Weights of a small image classifier.
Model: 26.1M parameters, 32-pixel images, arch perceiver, norm layernorm, activation quick_gelu, moe soft, num experts 32, patch size [2, 2], layers 12, width 128.
Training: adamw at rate 0.0028, held-out accuracy 87%.
Rows from block 9 of a small image classifier, named by matrix and row number. Rows with one number within an expert belong to one neuron, the router's apart. Each number is 128 + 32 x the weight over its row's rms, rounded and kept within 0 to 255. All counts start at 0.
After each expert's rows are labels from the 100 images, of 14976, where the router gives the expert most weight on average: "strongest on" is what is common among them. Only what is clearly more common there than usual is listed. The data: microscope photos of single blood and bone marrow cells.
# router: slot weights (model.blocks.9.mlp.router.weight, 64x128), inputs 0-127
# up: expert up (model.blocks.9.mlp.up, 32x256x128), inputs 0-127
# down: expert down (model.blocks.9.mlp.down, 32x128x256, transposed), outputs 0-127

# expert 6
router.12 [103  75 163 153 175  66 129  97 137 125  84 104  88 145 108 116  85 124 147 144 143  97  89 135 106 186 141 147  88 115 131 117  97 169  90 184  94  76  45 137  88 119  93 159 115 110  99 131 161  83 147 158 186 148  80 126  73 122 156 128  87 146 149 133 197 147 117 133  65 167 123 126  77 115 122 125 107 131 156 182 154 138 167 170 115 156 107 106 119 101 174 116 165 113  99 144 107 131  87 149 153 123 189 119 175  62 143 109  58 128 152 117 146 164 154 161 127 133 151 146 150 181 177 119 128 136 183 134]
router.13 [ 94  32 148 125 192  56 141 123 158 123  93 135  71 144 145 139 116 134 101 158 146 145 112 123 110 204 105 148 101 124 142 103 132 164  78 158 105 107  63 139  71 145  94 132 146  76 130 135 154  81 114 143 176 152  97 190  76 155 114 104 111 111 120  91 219 133 104 107  76 165 114 128  93 122  81  98 121 107 189 144 153 148 144 165  84 184 122 103 126 119 142 118 112 111 111 118  86 138  91 150 151 114 159 139 192  80 126 127  70 146 132 126 176 148 114 135 148 131 126 115 130 189 161 141 118 133 172 140]
up.0 [165 141 152 130 149 110 132 150  45 124 108 151 153  52 135  83  98 119  98  97 145  72  77 127 123 117 140 144 139  52 162 174 181 138 140 106 138  80 112  78 130 126 121 176 115 133 157  89 101 134  94 125 135 157 159 190  64 103 112 127 181 140 110 132 115 158 152 115 129  73 161 112 143 112 151 142 162 148 141 136 135 186 144 125 145 134 104 104 180 138 132 161 169 131 111 176 130 175 113 142 117 178 111 157 153 136 176 158  61  77 142 111  94 153 166 141 128  97 133 133  17 131 139 126  66 113 171 117]
down.0 [138 149 105 158 154 168 125 117  85 134 189 169 128 111 130 162 140  88 115 139 134 116  58 105 167  97  79 193 130  73 165 108 160 151 133 141 189 147  86  89 132 130 107 139 156  97 144 199 151  97  93 141 108 109 115 158 118 165 121 156 198 136 114 118 127 103 112  58 117 137 142 135 178 127 128 123 158 105 125 136 162 161  68  89 172 116 142  75 138  97 132 157 125 128 162  99 141 141  85 115 193 113  55 137 160 153  51 105  98 129 119 156 168 113 143 132  84 111 151 111  26 143 126 178 128 137 141 128]
up.1 [140 135 118 128 110 168 102 155 130  98 141 115 147 104  87 133 113 154  94  77  68 142  90 136 121  99 191 110 148  93 110 140 134 161 185 112 106 116 166  75 168 151 110 140 109 221  98 101  64 152 152 181 128  60 166 126 151 158 174 144 117  96 151 128  99 128 158 124 174 107 185 128 118 143 126 183 165 151  70 189  96  92 135 168 146 123 169 104 139  77 135 132 109 128 160 137 116 153 151 101 172 143  68 141 104 193  85 128 134  86 113 151 151 100  98 121 134 207 104  93  85  98  81 105 115 128 119 117]
down.1 [107 129  90 121 134 100 173  94 154 136  68 208 104 113 115 130  98 120 105  88 100 117 133 176 158 126 194 113  90 123 148 167  73 102 118  97 137 141 145 141 138 142  94 194  86 163 115 173  88  88 141  42 165 178 148 138  98 116 125  56 101  98 153 134 104 156 107 139 146 116 120 139 148 171  55  97 161 117 151 154 139  99 140 187 124 138 174 205 124 129 182 136 122 115 108 136 161 147  88 145 126 125 194  96  79 104 136 123  87 131 111 102  94 156 163 122 172 144 148 125 185 102 126  97  83 117 100 111]
strongest on: cell type: band neutrophil

# expert 25
router.50 [112 122 166  97 132 127 100 175 116 154  63 186 121  58 123 137 149 120  68 155 133 176 176 158 160 138 108 123 110 156 116 138 155  79 120  71 129 153 104 140  86 200 121 150 108  99 132 152  66 129 130 129 141 157 144 200 100 166 132 109 171  74 151 124 184 121 104 141 138  62 105 111 157 157  85 123 140 142 165 101 142 109 117 145 122 130 164 110 156 178  56 136  66  96 147 164 100 156  87 148 118 139 174 115 131  91 130 154  77 155 118 142 137 171 108 103 160 108 195  88  84 171 169 136 138 123 165 158]
router.51 [121 103 155 144 185  88  99 162 137 138  72 148 121  93 143 137 148 102  91 119 194 153 101 171 130 157 157 161  83  96 111 145 148 107 119  89  79 121  83 101  79 180 129 137  86 147 139 150 100 118 113 150 114 117 135 203  44 121 117 121 166  84 154 131 157 170 116 130 107  94 135  99 161 156  96 110 156 175 165 129 164 144 136 142  80 153 135  85 179 152 111  92  91  89 179 184 102 141  75 202 148 128 148 146 149  97 142 128  64 153 112 120 143 168 116 110 129  77 149 120  68 170 166  97  97 162 162 119]
up.0 [113 144 100 115 163  80  66 124 151  97 114 154  88  83 115 125 121 141  65 156 124 118 150  90 149 107 140 102 114 136 114 161 136 127 132 118 141 116 142 101  63 135  89 139 117 148 135 186 103  94 122 103 108 112 127 109  44  85 144 128 123 117  91 111 133 190 118 143 163 129  85 141 184 193  93 122 224 107 184 113 132 110 126 155 183 187 146  88 180 107 146 144 145  92  90 120 131 154 153 133 209 140 147 158 141  97 159 136 130 158 110 101 133 162 145 182 120 161 162  70 126 116 108 129 117 127 219  81]
down.0 [141 185 124  81 119 153 204  87  86  81 139 145 106  98  99 185  95 101 142 175  67 102 107 142 110 141 104 125 111 134 184 133 163 177 114 139 138 114 141 110 198 126  98 131 140 121  76 135  94 213 104  76 153 192 149 118 159 133 194  96 172 125  96 134 101 140 109 141 161 107 109 147 133 168 104 156 112  62  57 143 131 110 123 116 147 115 136 180 126 121 141 158 135  83 150 150 135 176 135 160 100 125 126  81 161 164 158 113 139 104 103 200 114 144 190  90 143 126 150 145 111 134  80 166 118 106  94 111]
up.1 [176 136  76 127 146  98  76  91 168 127 111 153  74 114 105 144 120 125  65 149 129  90 170 123 135  96 129  77 126 148 128 181 117 117 146 122 145 124 133 116  50 113 136 131 129 131 137 151 110 121 111  71 148 167  99 115  56  74 133 135 149 113  87 122 118 163 137 130 182 130  71 130 175 213 132 115 206  95 164  97 127  92 136 147 149 161 159 139 173 132 154 129 139 103  91 125 167 143 154 161 181 152 138 158 123 117 194 119 130 128  76 122 145 175 173 187 125 178 124  64 147  85 122 153 149 123 182  82]
down.1 [139 174 148  84 119 160 196 106 123  55 131 120 135  89  99 174 103 124 151 162  82 143 143 150  96 155 132 104 111 151 126 136 168 162 116 118 150 131 145 144 252 154  98  94 138 155 101 109  92 170 138  87 166 178 127  91 148 135 162  88 120 121  93 159 118 140 137 147 154 123  89 116 144 164  96 160 111  85  72 105 142  79 144 109 151 116 143 202 142 139 131 118 139 107 152 182 144 150 162 186  95 147 137  87 129 184 178 108 181 110  90 171  95 130 171  70 175 109 133 152 142 122  79 139 137 124  85 121]
strongest on: cell type: lymphocyte

# expert 14
router.28 [134 114 171 103  97 112 151 100 102 113 155 187 135 123 148 102 109 119 158  81 120 142  94 186 163  97 138 150  75 110 131  82 114  81 131  83 130 168 145 111  92 145  93 133 152 121 138 142 122 140 188 141 152 164 168 171 160 158  67 129 109 209 160 133 126  97 132  94  96 105 177 120 134  71 109  65 124 135 141 104 125 129 108 102 123  83 171 130  85 145 135 123  91 190 118 136 148  99 130  41 136  71 136  63  83 150  92 144  86  91 125 155 155  88 151  89 138 204 173 150 171 137 169 154 115 132 164 125]
router.29 [165 149 200 122 135  99 168  99 107 119 184 121 150  87 110 113 130 121 139 121 140 156  75 147 146 101 112 138  74 129 156  93 122  90 158 126  84 141 150 101  89 138  87 150 144  99 109 109 160 144 142 145 104 180 138 123 117 144 115 100 128 211 158 173 122 161 120  50 126 153 179 125 132  92 125 124 134 130 110 129 128 105 104 134 128  65 154 118 140 161 147 153  66 144 136 177 159 105 134  94 112  42 119  74  75 117 113  72 114 115 149 130 154 101  92  96 104 218 188 150 119  79 196 156 131 128 183  89]
up.0 [206 135 119 103 160 174 108 193 120 127 139  91 155  79  98 129 188 140  65 145 141 141 145  86 110  84  96  94 159 117 151 127 159 140 186 114  65  78 135  92  58 145 133 127 155 109 127 146  73  95 111 170 133 110 167 137 104 173 157 129 137  55 121 118 136 161 120  83 134 146 166 133 117 186 118 142 141 111 112 170 126 108  92 196 108 131 190 101 172 115 154 176 107 105 124  80  76 195 158 117 155 110  77 130 176 141 114 156 125 121 128 142 157 107 101 133 128 155 136  48 126 115 122 131 130 113 172 121]
down.0 [ 82 118 149 150 142 156  89 155 109 101  98 248 154 155 159 116  86 139 158  91 122 107  97 129 203 101 174 154 121  95 124 110  74  80  95 132 178 131  97 136 114  91 161 220 109 134 129 158 180 105 131  60 137  89 127 138  63 161  98 137 134 162 169  58 112 134 186  88 140 150 111 157 140 118 142 144  93 129 157 139 168 163 130 132 124 161 152 164 161 106 139 131 134 119 115  94 173 148  77 107 122 163 153 128  74 114  52 121  89 157 115 113 124 145 146 129  97 115 160 109 112 115 144 119  93 127 142 147]
up.1 [201 102 118 196 114 111 146 112 141 191 181 154  61 203 138 156 117 114 139  96 130  72 100 152 130 129 187 153 119  76 109 136 115  92 111 146 129 119 182 128  63 125 132  98 153 130 152 129 134  50 160 123 147 138 102 140 139 108  88 134 151 172 127  97  77 119 143 130  86 138 145 152 138 100 146  79 126 134 125 108 103 179 103 113 107 142 113 176  89  68 161  77 122 163 138 109 152  72 118 104 130 118  55 151 126 142 122 120  88 102 160 135 160  82 140 106 128 189  33 138 142 124 160 134 145 167 135 147]
down.1 [145 144 119 184  75 157 156 159 107 162 119 192 112 148 103 154  81 158 143 121 133 100 132 136 209 136 165 182 169 125  73 187  94  86  82 140 168 109 172 159 113 149 142 175 131 148 105 141 135 101 173  97 146 165  91  77 100 113 120 116 162 180 120 122 129 155  86 167 116 109 112 160 117  91 150 195 130 156 131  94 126 126 112 115 141 169  74 169 156 151 138 101 122 130 117 127 142  78 144 131  62 201 166 118 100 149 132 129  97 120 174 144  51 113 182 100  86 139  66 130 132 144 135 102 147 169 141 161]
strongest on: cell type: plasma cell

# expert 5
router.10 [130 153 149 146 111 114 100 136 166 136  96 145 132 105 106 167 144 165 134 196 120 170 180  88 171 155 163 135 111 137 149 148 120  34 143  90  99 129 171 134  77 175  79  66  98 140  89 151 118  86 178 166 136 110 108 144 112 134 121 115 139 126 194 100 149 175 152 199  86  72 105 145 187 109 106  97 136 164 144  56 121 140 135 122 155 110 149 129 167 109 144 116  88 109 103  74 164  76  99 120 123 129 126  79 108  82 117  80  92 135 139 124 135 165 150 119 100 163 159  67 156 160 135  96 139 179 172 132]
router.11 [114 152 186 127 112 142 141  92 185 186 108 154  99 131 112 138 155 116 129 170 168 171 146 118 131 162 141 115 106 121 148 112 140  64 121  88 120 173 102 138 110 181  99  86  85 147 113 135 100  87 157 161 180 122  98 175 147 162 136 123 110  84 172 125 120 135 166 175  78  83  86 117 133  95 157 115  73 178  88  84 136 156 138 105 143  47 156 167 140  89 170  83  63 130 141  86 121 132  83 173  88 138 101 116 124 114 122  95  87 173 168 145  87 176 131  98 121 152  83  91 115 173 143  76 111 158 111 162]
up.0 [215  67  85  97  80 100 100 148 132 160 127 143 174 186 126 135  91 136 120  84 154 132 122 167 162 125 142 170 179 132 119 140 101 165 112 105  84 134 144 133 115 135 178 121 145 148 143  71 107 131 146 114 194 102 136 134 129 110 135 140 131  99 148 191  90 125 166  84 144 125 155 147  79 124 117 132 144 120  97 177 151  73  98 112  44 115 159 146 144 209 144 133 136 103 128 144 117 178 124 141 144 111 142 123 114 205 141 155  94 121  50  85 125  77 155  89 165  95 122 147 140 111 195 124 155  99  77 137]
down.0 [143 124 114 156 132 116 106 136 150 104 126 105 191 135 117  99  59 130 161  90 126 151 130 157  98 172 115 175 125 115 167 104  76 209 100 150  93 114  90 190 134 166 126 111 139 170 140  92 161 152 172 124 148  95  80 101 147  77 126  61 161 107 115 172 159  97 119 117 156 166 186 174 123 133 111 135 119 125 108 154 152  73 144  68  83  95 114 164 112 161 160 144  92 155 126 134 123 107  65 154 113  98 161  93 147  83  80 149  83 114  79 102 137  99 106  67 142  69 131 163 132 114 129 158 186 123  74 133]
up.1 [177 112 107 146 127 108 145 148 124  88 147 116 127 202 176 110 141 108 126 115 116  90 130 125 132  91 112 129 163 138 132 177  52 155 149 167 118  75 179 118 121  42 174 131 188  96 168 137 171 114  81  85 126 131 161 111 108  89 105 127 133 175 103  99 127 124  97  93 152 159 137 150  66 138 100 124 182  68 110 132 103 140 134 153 101 183 106 131  80 126  89 178 166 126 105 153 145 126 183  76 120  89 121 126 134 152 193 158 162  97 106  65 172  98 109 157 148 150 101 140 167  75 150 169 135  87 143 141]
down.1 [ 94  87 137 124 139  66  64 151 110  98 146  91 167 145 132  62 136  80 140 141 186 165  97 119  95 124 114 144 111 124 154 115 145 159 135 162  97 142 120 100  92 104 142 112  78 124  92 132 129  73 113 168  99  43 156 125 161  89 152 180 115 125 128 129 100 117 122 151 113 152 148 115 141 175 119  80  99 143 169 187 180 130 143 162  94 141 122  27 136 124  93 165 127 102 188 128 110 143  95 108 160  78 124 127 156 114 122 147 145 143 130  15 176 143  78 164 115  91 144 136 116 129 120 106 107  98 159 160]
strongest on: cell type: promyelocyte

# expert 18
router.36 [ 99 147 168 132 138  79 177 140 190 142 118 138 143 164  98 138 116 139 137 134  94 136 128 140 138 167 160 134  93 128 129 151  77 120 104 189  80  96 103 123 135 107  75  98 112 141  84 157 161  96 137 182 179 131  88  91 104  76 123 124  95 176 120 125 228 131 102 138  94 189 140 151  78 140  34 126 138 154 160 135 117  84 153 134 157 188 135 114 122 136 129 140 122 139 144 141 193  88 123 125 112 109 194  88  96 122 164  74  91 174  55  86 100 137 177 115 134 141 134 174 158 113 157 143 121 148 116 135]
router.37 [ 97 161 164 153 123  82 180 139 191 141 105 106 163 160  89 147 110 134 159 117  78 114 109 147 134 170 166 132 101 133 133 138  72 133 104 181  78  98 103 146 159 129  78 103 109 146  81 132 160 101 145 180 184 122  85  93 124  67 156 110  87 160 133 149 210 120 117 134  91 181 144 150  78 136  53 137 113 153 147 157 143  89 162 134 151 157 123 104 119 131 145 118 144 131 134 158 171  90 106 134 116 116 197  76  85 109 160  77  98 178  69  87 104 138 172 114 118 122 148 189 165 122 167 128 149 160 107 144]
up.0 [144 155 112 125 181 132  85 154 115 167 117 144 181 125 167 134 127 122 124 116  94  98 111 149 151  73  89 144 161 125 137 175  76 172 145 103  80 103 155  89  95 111 142 131 143 120 175 167  93 118  81  98 117  94 186 148  95  94 154 115 125  63 111 115 131 152 111  74 164 109 144 152 123 150 100 140 144 123 133 179 132 140 117 169 162 162 117 108 165 129 107 186 138 104 127  81 100 238 130  88 167  77 115 137 139 142 197 241 133 147 137 107 140 120  88 113 157 104 141  96 151  88 173 100 131  85 122 123]
down.0 [117 124 150 101 125  93 105 154  81 120 116 222 147 137 186  89 119 104 134 105 169  72 105 134 200  92 130 180 136 122 142 130  86 134  90 103 181 145  75 130 164  80 158 180  98  98 162 139 162 122  92  60 146 117 152 161  67 142  93 109 158 129 113 124 133 101 129  68 139 121 113 162 105 106 175  79 153 171 159 133 174 159  98 122 122  89 136  93 112 164 129 165 123 118  82 171 129 195  89  88 102 165 120 151 140 119 123 171  82 134 115  88 150 138 134 110 125 111 148 169  72 134 154 126 100  66 157 158]
up.1 [151 147 100 159 153  96 111 107 129 143 149 140 124 103 109 123 126 117 119  90  45 130  85 154 131  90 176 112 105  72 134 176  97 133 176 116 127 126 215  56 112 144 105 147 153 122 128 167  82 139  92  85  98 134 198 153 110  63 134 126 144 132 102 134  44 170 120 122 186 128 167 151 197 169  78  97 165 100 132 137 151 160 116 157 190 135 119 102 190 157 132 149 110 126 134 118 131 128 131 108 128  86 111 118 112 151 178 129 142 133 151  89 130 140 148 157 139 208 147 121 106  69 113 135  94 130 169  75]
down.1 [ 85 108 158 148 142 120 153 153  68 129 178 221 154 115 132  93 139 129 107 135  98  91  48 150 168 111 134 193 118 101 194  98 117 112  84 116 194 202 116 108 122 144 130 202  91 135 106 159 123 115  87  43 109 109 145 144 149 135 128 130 156 132 102 102  97 138  70  99 123 135 138 119 108 105 142 125 136 172 142 138 171 147  70 126 119 115 151 113  80 150 139 126 103 111 169 128 133 142  80 140 133 131 121 133 119 134  71  74  68 114 160 122 129 138  98  93 107 111 156 154  55 124 171 145  60 121 149 156]
strongest on: cell type: segmented neutrophil; cell type: band neutrophil

# expert 11
router.22 [154 214 110  97  64 153  94 113 174 136  99 107 115  93 121 116 116 132 132 145 127 185 205 156 172 126 169  80 107 158 119 100 122  75 157 112 102 124 135 161 130 161  81  55 123 148 104 188 123 120 172 152 121 196  88 148 119 171  99 125 108 111 212 136  96 129  78 163 136 121 115 162 143 126 108 105 113 135 154  76 113 115 158  99 151 126 145 167  98  27  83 133 160 174 123 112 154  82 112 103 128 119  73 135  96 134  97 134 114 153 132 137  95 134 150 127 141 182 146 153 158 138  79 118 160 155 117 120]
router.23 [150 215  94  88  44 147  73 118 154 146  99 132 119  96  88 123 112 128 143 145 129 178 195 151 186 136 181  94 110 145 134 119 122  71 147  97 124 158 136 151 134 166  85  85 111 155  94 165 104 133 171 151 122 190  93 146 142 175  96 140 119 119 198 127  95 119 124 186 136 102 107 154 157 125 126  97 117 143 167  86 125 112 143  97 168 119 159 163  96  58  85 125 173 162 118  83 171  75  98  83 129 138  88 139  81 147 102 112 112 168 123 140  78 144 164 142 132 172 143 152 135 149  79 118 147 149 118 124]
up.2 [134 125 135 103 114 126 107 202  77 149 138 105 208 106 123 103 136 121 113 157  94 148 152 125  96 111 120 149 148 165 138 126 129 133 117 139  33 102 161 138  89  98 170 116  84 155 116 116 183 125 137 173 109  75 132  81 126  53 161 151 216 148 130 107 104 157  77 150 138 135 141 133 146 149 103 121 130 185 166 125 115 131  94 109 124 222  84  77 208 146  73 184  92 112 155 107 112 120 154 119  99 125  87 116 166  94 126 117 119  85 127 112 140 108 148 119 137  71 131 108 129 100 137 107 111 125 192 143]
down.2 [126 172 137 151 124 177 114 116 144  84 148 104 102 154 143 143 163 132 109 167 153 129 153 123  55 146 114 129 181  96 155 115 185 153 173 129 104  60 135  82 124 111 146  50 156 131 172 148 165 140  96 116  97 120 116 158 165 139  92 140 175 173  82  88 166 157  82 166 101 107 112 102  94 136 154 153 105 116 115  57  67 164 107  72  85 113 139 168  72 155 114 108 119 112 128 104 179  82 168 149 139 124 105 117 187 138 165  62 127  99  96 146 134 147 109 128 142 106  93 150 150 136 122 187 130 197 105 164]
up.3 [ 99 135 113 140 140 117 156 183 108 123 168  62 250  94 131 133 122 114 154 146  88 156 125 124 103 163 112  99 117 137 118 134 124 163 110 202  78  93 137 131 131 132  99  54 110 165  91 143 149 130 142 181 111  82 126  96 149  32 161 148 165 156 128 137  97 147  91 158 138 188 148 154 163 167 108 139 132 137 131 145 124 140 149 117 148 190  73 109 179 126  97 177  87 136 173  94  91 109 134 132  99 136  97 107 186 100 123 134 137 104 149 131  96 113 157  91 161  60 145 113 150 144 116  66 127 127 146 112]
down.3 [107 139 139 143 127 184 141 128 166 147 129  89  90  96  86 159 104 153 116 126 146 142 150 162  69 164 126  98 127 115 149 155 156 177 150 190  86  51 128 118 159  90 134  80 111 162 109 159 168 147 145 143 146 174  97  93 114 157 140 113 176 178  82 113 167 154  95 168 122 158 114 154 115 173 135 134 146 159 144 108  91 114 138  84 136 137 114 215 134 177  82 111  97 113 112 165 179  78 161 194 120 164 139 152 158 126 154  90 125  97  77 193  95 143 167 125 132  93  94 163 155 116  53 150 138 176 135 133]
strongest on: smear: peripheral blood; cell type: band neutrophil

# expert 2
router.4 [164 137 149 139 142  86 104 130 100 122  30 196 137  97 152 125 136 159  72  94 157  89 140 126 148 120 199 120 119 121 120 143 104  76 150  62  83 114 128 139  48 129  96 154 125 110 176 164 126  83 151 138 166 165 140 182  81 102  70 131 203 110 149 105 139 114 122 147 117  61 161 157 128 141 124 138 148 143 169 116 129 121 122 149 136 153 111 104 151  92 149 150 115 147  94 145 102  98  92 132 131 125 122 116 157  78 131 164  50 100 167  84 173 128 164 151 137 203 140 139 151 167 162 138 115 126 191 131]
router.5 [ 95 138 167 141 128 129 103  97 123  90  45 167  95  72 134 128 104 129 111 127 150 127 120 114 132 142 142 107 127 108 121 140 150 103 150  84  81  94 105  99 135 136  57 137  96 136 146 111 123  68 122 169 166 182 147 210  92 121 129 119 166  68 172 162 187 126 130 170  92  67 160 144 170 173  96 116 120 157 174 124 120 135 127 142 137 149  86  78 163  96 123 121 117 128 125 181  91 155  85 160 171 148 149  78 166  65 128 171  59 104 164 114 114 149 180 123 118 142 182 161 124 181 122 118 128 121 175 156]
up.0 [131  91 111 158 218  72 127 183 151 131 158 135 128 111  98 123 163 117  95 131 178 123  95 126 176 134 175 153  85  73 152 175 132 108 152 136 120 108 149  78 115 150 137 146 137 118 128 117  89  92  72 114  93  63 140 137  36  92 123 117 115 130 112 111 111 201 147 106 130 154 106 116 165 164 101 132 215 110 130 125 150 151 118 177 141 157 133 127 155 164 120 112 128  63 169 171 153 118 105 149 137 118 147 204 119 121 159  64 121 165 116 122 141 152  93 148 119 116  82 142  63 105  92 125  96 177 150  95]
down.0 [104 150 126 140 113 162 136  97  88 123 201 132 142 117  88 164 114 106 124 145  85 136  41 138 110  88 120 151 122  58 231 104 133 176 145 176 113 124 152  39 147 129 108 141 134 126  37 124 100 156  94 113  93 149 184 125 188 142 210 123 150 153 132 129  94 158 117 149 120 146 165 152 123 142 127 159  78 112  73 180 113 164 100 130 155  91 146 144  81  95 146 161 113 103 149 109 141 145 108  85 123  87 101 104 162 138 101  78 102 108 135 168 110 133 149 118 109 142 141 117 115  73 110 138  95 141 113 124]
up.1 [185 122  98 149 182  91 128 147 154 109 172  98 130 157 148  77 184 115 129 107 156 131  99 138 125 118 107  80 134 117 110 171  87 144 155 195 143 108 125 109 128  44 155 143 203  77 159 114 176 129  60 102 132 140 112 111 108  96 107 119 121 161 121 137 126 104 111  66 161 200 124 107 117 175 112 101 167  65 117 143 121 136 166 143 124 161 112 125 110 109  76 142 144 148 154 153 153 122 154 124 103  77  85 151 114 145 178 104 171  89 122  93 208 139  71 169 130 150 107 165  98  83  95 188 142 111 126 122]
down.1 [106 139 177 145 142 164 113 100 126 116 101 178 142 153 118 122  93 131 134 117 145  66  94 144 179 131 178 133 122 121 134 183 101 115 103 109  95 109 143 115 165 133 120 146  60 136 109 146  92 104 148 151 189  99 170 146  51  40 132 144 112 110 164 135 156 151 127  99 124 113 157 171 110 177 121 140 193 198 158 166 146 122 102 193 163 151 154  95 160 135 186 147 135  98 104 143 113 154  58 132 159 134 147 113 122 118 142 151  71  82 128  79 133 107 193 110 162 148 133 157 112 128 155  50 116 107 167 172]
strongest on: cell type: lymphocyte

# expert 7
router.14 [167 188 111 118  51 141 108 132 141 147 108 128 152 102 133 102 145 115 125 161 118 175 217 146 185 126 133 109 100 146 132 116  91  81 166 102 142 143 140 142 131 150 120  71 113 119 106 221 121 116 164 132 151 224 103 186 160 174 107 157 150 121 206 133  89 106  90 181 123  90 113 144 146 128 141  89  88 137 136  76 134 118 159 100 142 107 153 123  82  26  89 160 143 172 164 109 154  90  91 105 134  92  70 127 101 137 123 138 105 140 123 112 108 142 160 137 139 165 134 159 156 140 114 133 139 137 113 133]
router.15 [149 205  96 113  84 142 114 123 128 144 112 147 147 100 101 136 115 116 142 169 112 174 201 145 185 148 142  84  88 162 130 146 104  95 125 116 142 152 153 153 116 155  92  64  99 131  86 203 130 135 176 127 148 206  77 162 138 171 103 145 156 144 182 118 100 106 119 198 123  98  95 169 158 138 108  95 100 146 150  78 144  97 171  99 141 109 151 123  94  37  90 165 148 168 157  87 158  75  83  97 149 133  77 112 101 138 116 118 105 158 108 127  94 152 163 138 151 170 155 133 156 153 105 115 133 135 135  86]
up.0 [138 112 173 143 126 105 141 194 115 143 138  82 197 149 165 127 149 104 122 125 100 133  96  91  74 102 105 149 177 128 112 163  96 155 159 128  93 101 173 113 106 117 156 134  93 139 143 139 154 114 104 160  91  52 142 111 122 117 164 158 134 158 137  92 174 156  84 139 115 111 164 139  91  73 104 153 144 157 170 157  87 167 141 135 142 196  49  82 184 106  86 181 179  95 141 109 115 162 128  63 119  95 115 143 143 143 165 158 133  79 164  89 124  91  72 141  95  71 113 123 164 115 172  95 100 108 158 147]
down.0 [124  84 206  80 196  79 159  87  85 208 155 109  97 104 160 148 153 101 133 156 159 101 114  74 131 106  66 121 149 130 135 169 118 120 138 136 152 159 126 135 103 142  94 113 120 103 105 142  96  69 103 122 125 112 140 167 114 126 159 134 153 102 159 117 121 119 108 120 143  87 144 146 139 107 166 159  76 158 132 118 129 163 145 117 120 133  75  81 146 113 123 177 132 144 140 118 100 164 106 189 139 106  88 143 119  91 182 164 131 175 194  35 117 125 140 103  89  95 123 102 100 157 201  72 146  90 186 125]
up.1 [209  90 163 138 122  99 131 116 159 153 125 112 174 175 123 105  92 110 130  93 154 156 107  97 136  91 132 166 152 142 117 138  74 129 135 116  98 114 167 134 106 138 130 135 135 122 128 144 129  42 135 172 168  83 140  92  86 141 152 134  73 158 176 133 169 140 122  77 126 153 153 144  68  67  64 170 165 121 148 169 127 107 146 161 106 150 114 135 135  97 109 142 193 137 130 118 135 147 110  63 124  77 108 147  95 194 176 140 135  94 100  61 163  49  85 112 147 147 110 121 133  73 171 127 146 107 114 188]
down.1 [ 99 135 118 132 203 122 177 107  94 122 155 133 130 141 141 189 108  82 166 158 166  96 107  83 158 171  78 149 151 134 115 187 145 117  92 160 185 165 137 176 141 172 115 110 102 119  78 144  93  94 161 112 140 118  85 123 146 141 149 134 150 125 119 133 112 130 128 145 143 116 120 153 150 145 187 124  84 139 133 104 161 103 126 113 171  97  72  63 122 138 114 156 121 138 170 102 104 109  96 141 220 152 126 125 130 118 131 139 104 216 178 106 101 130 155  70  71  63 119 145  94 189 136  77 178 121 161  93]
strongest on: cell type: eosinophil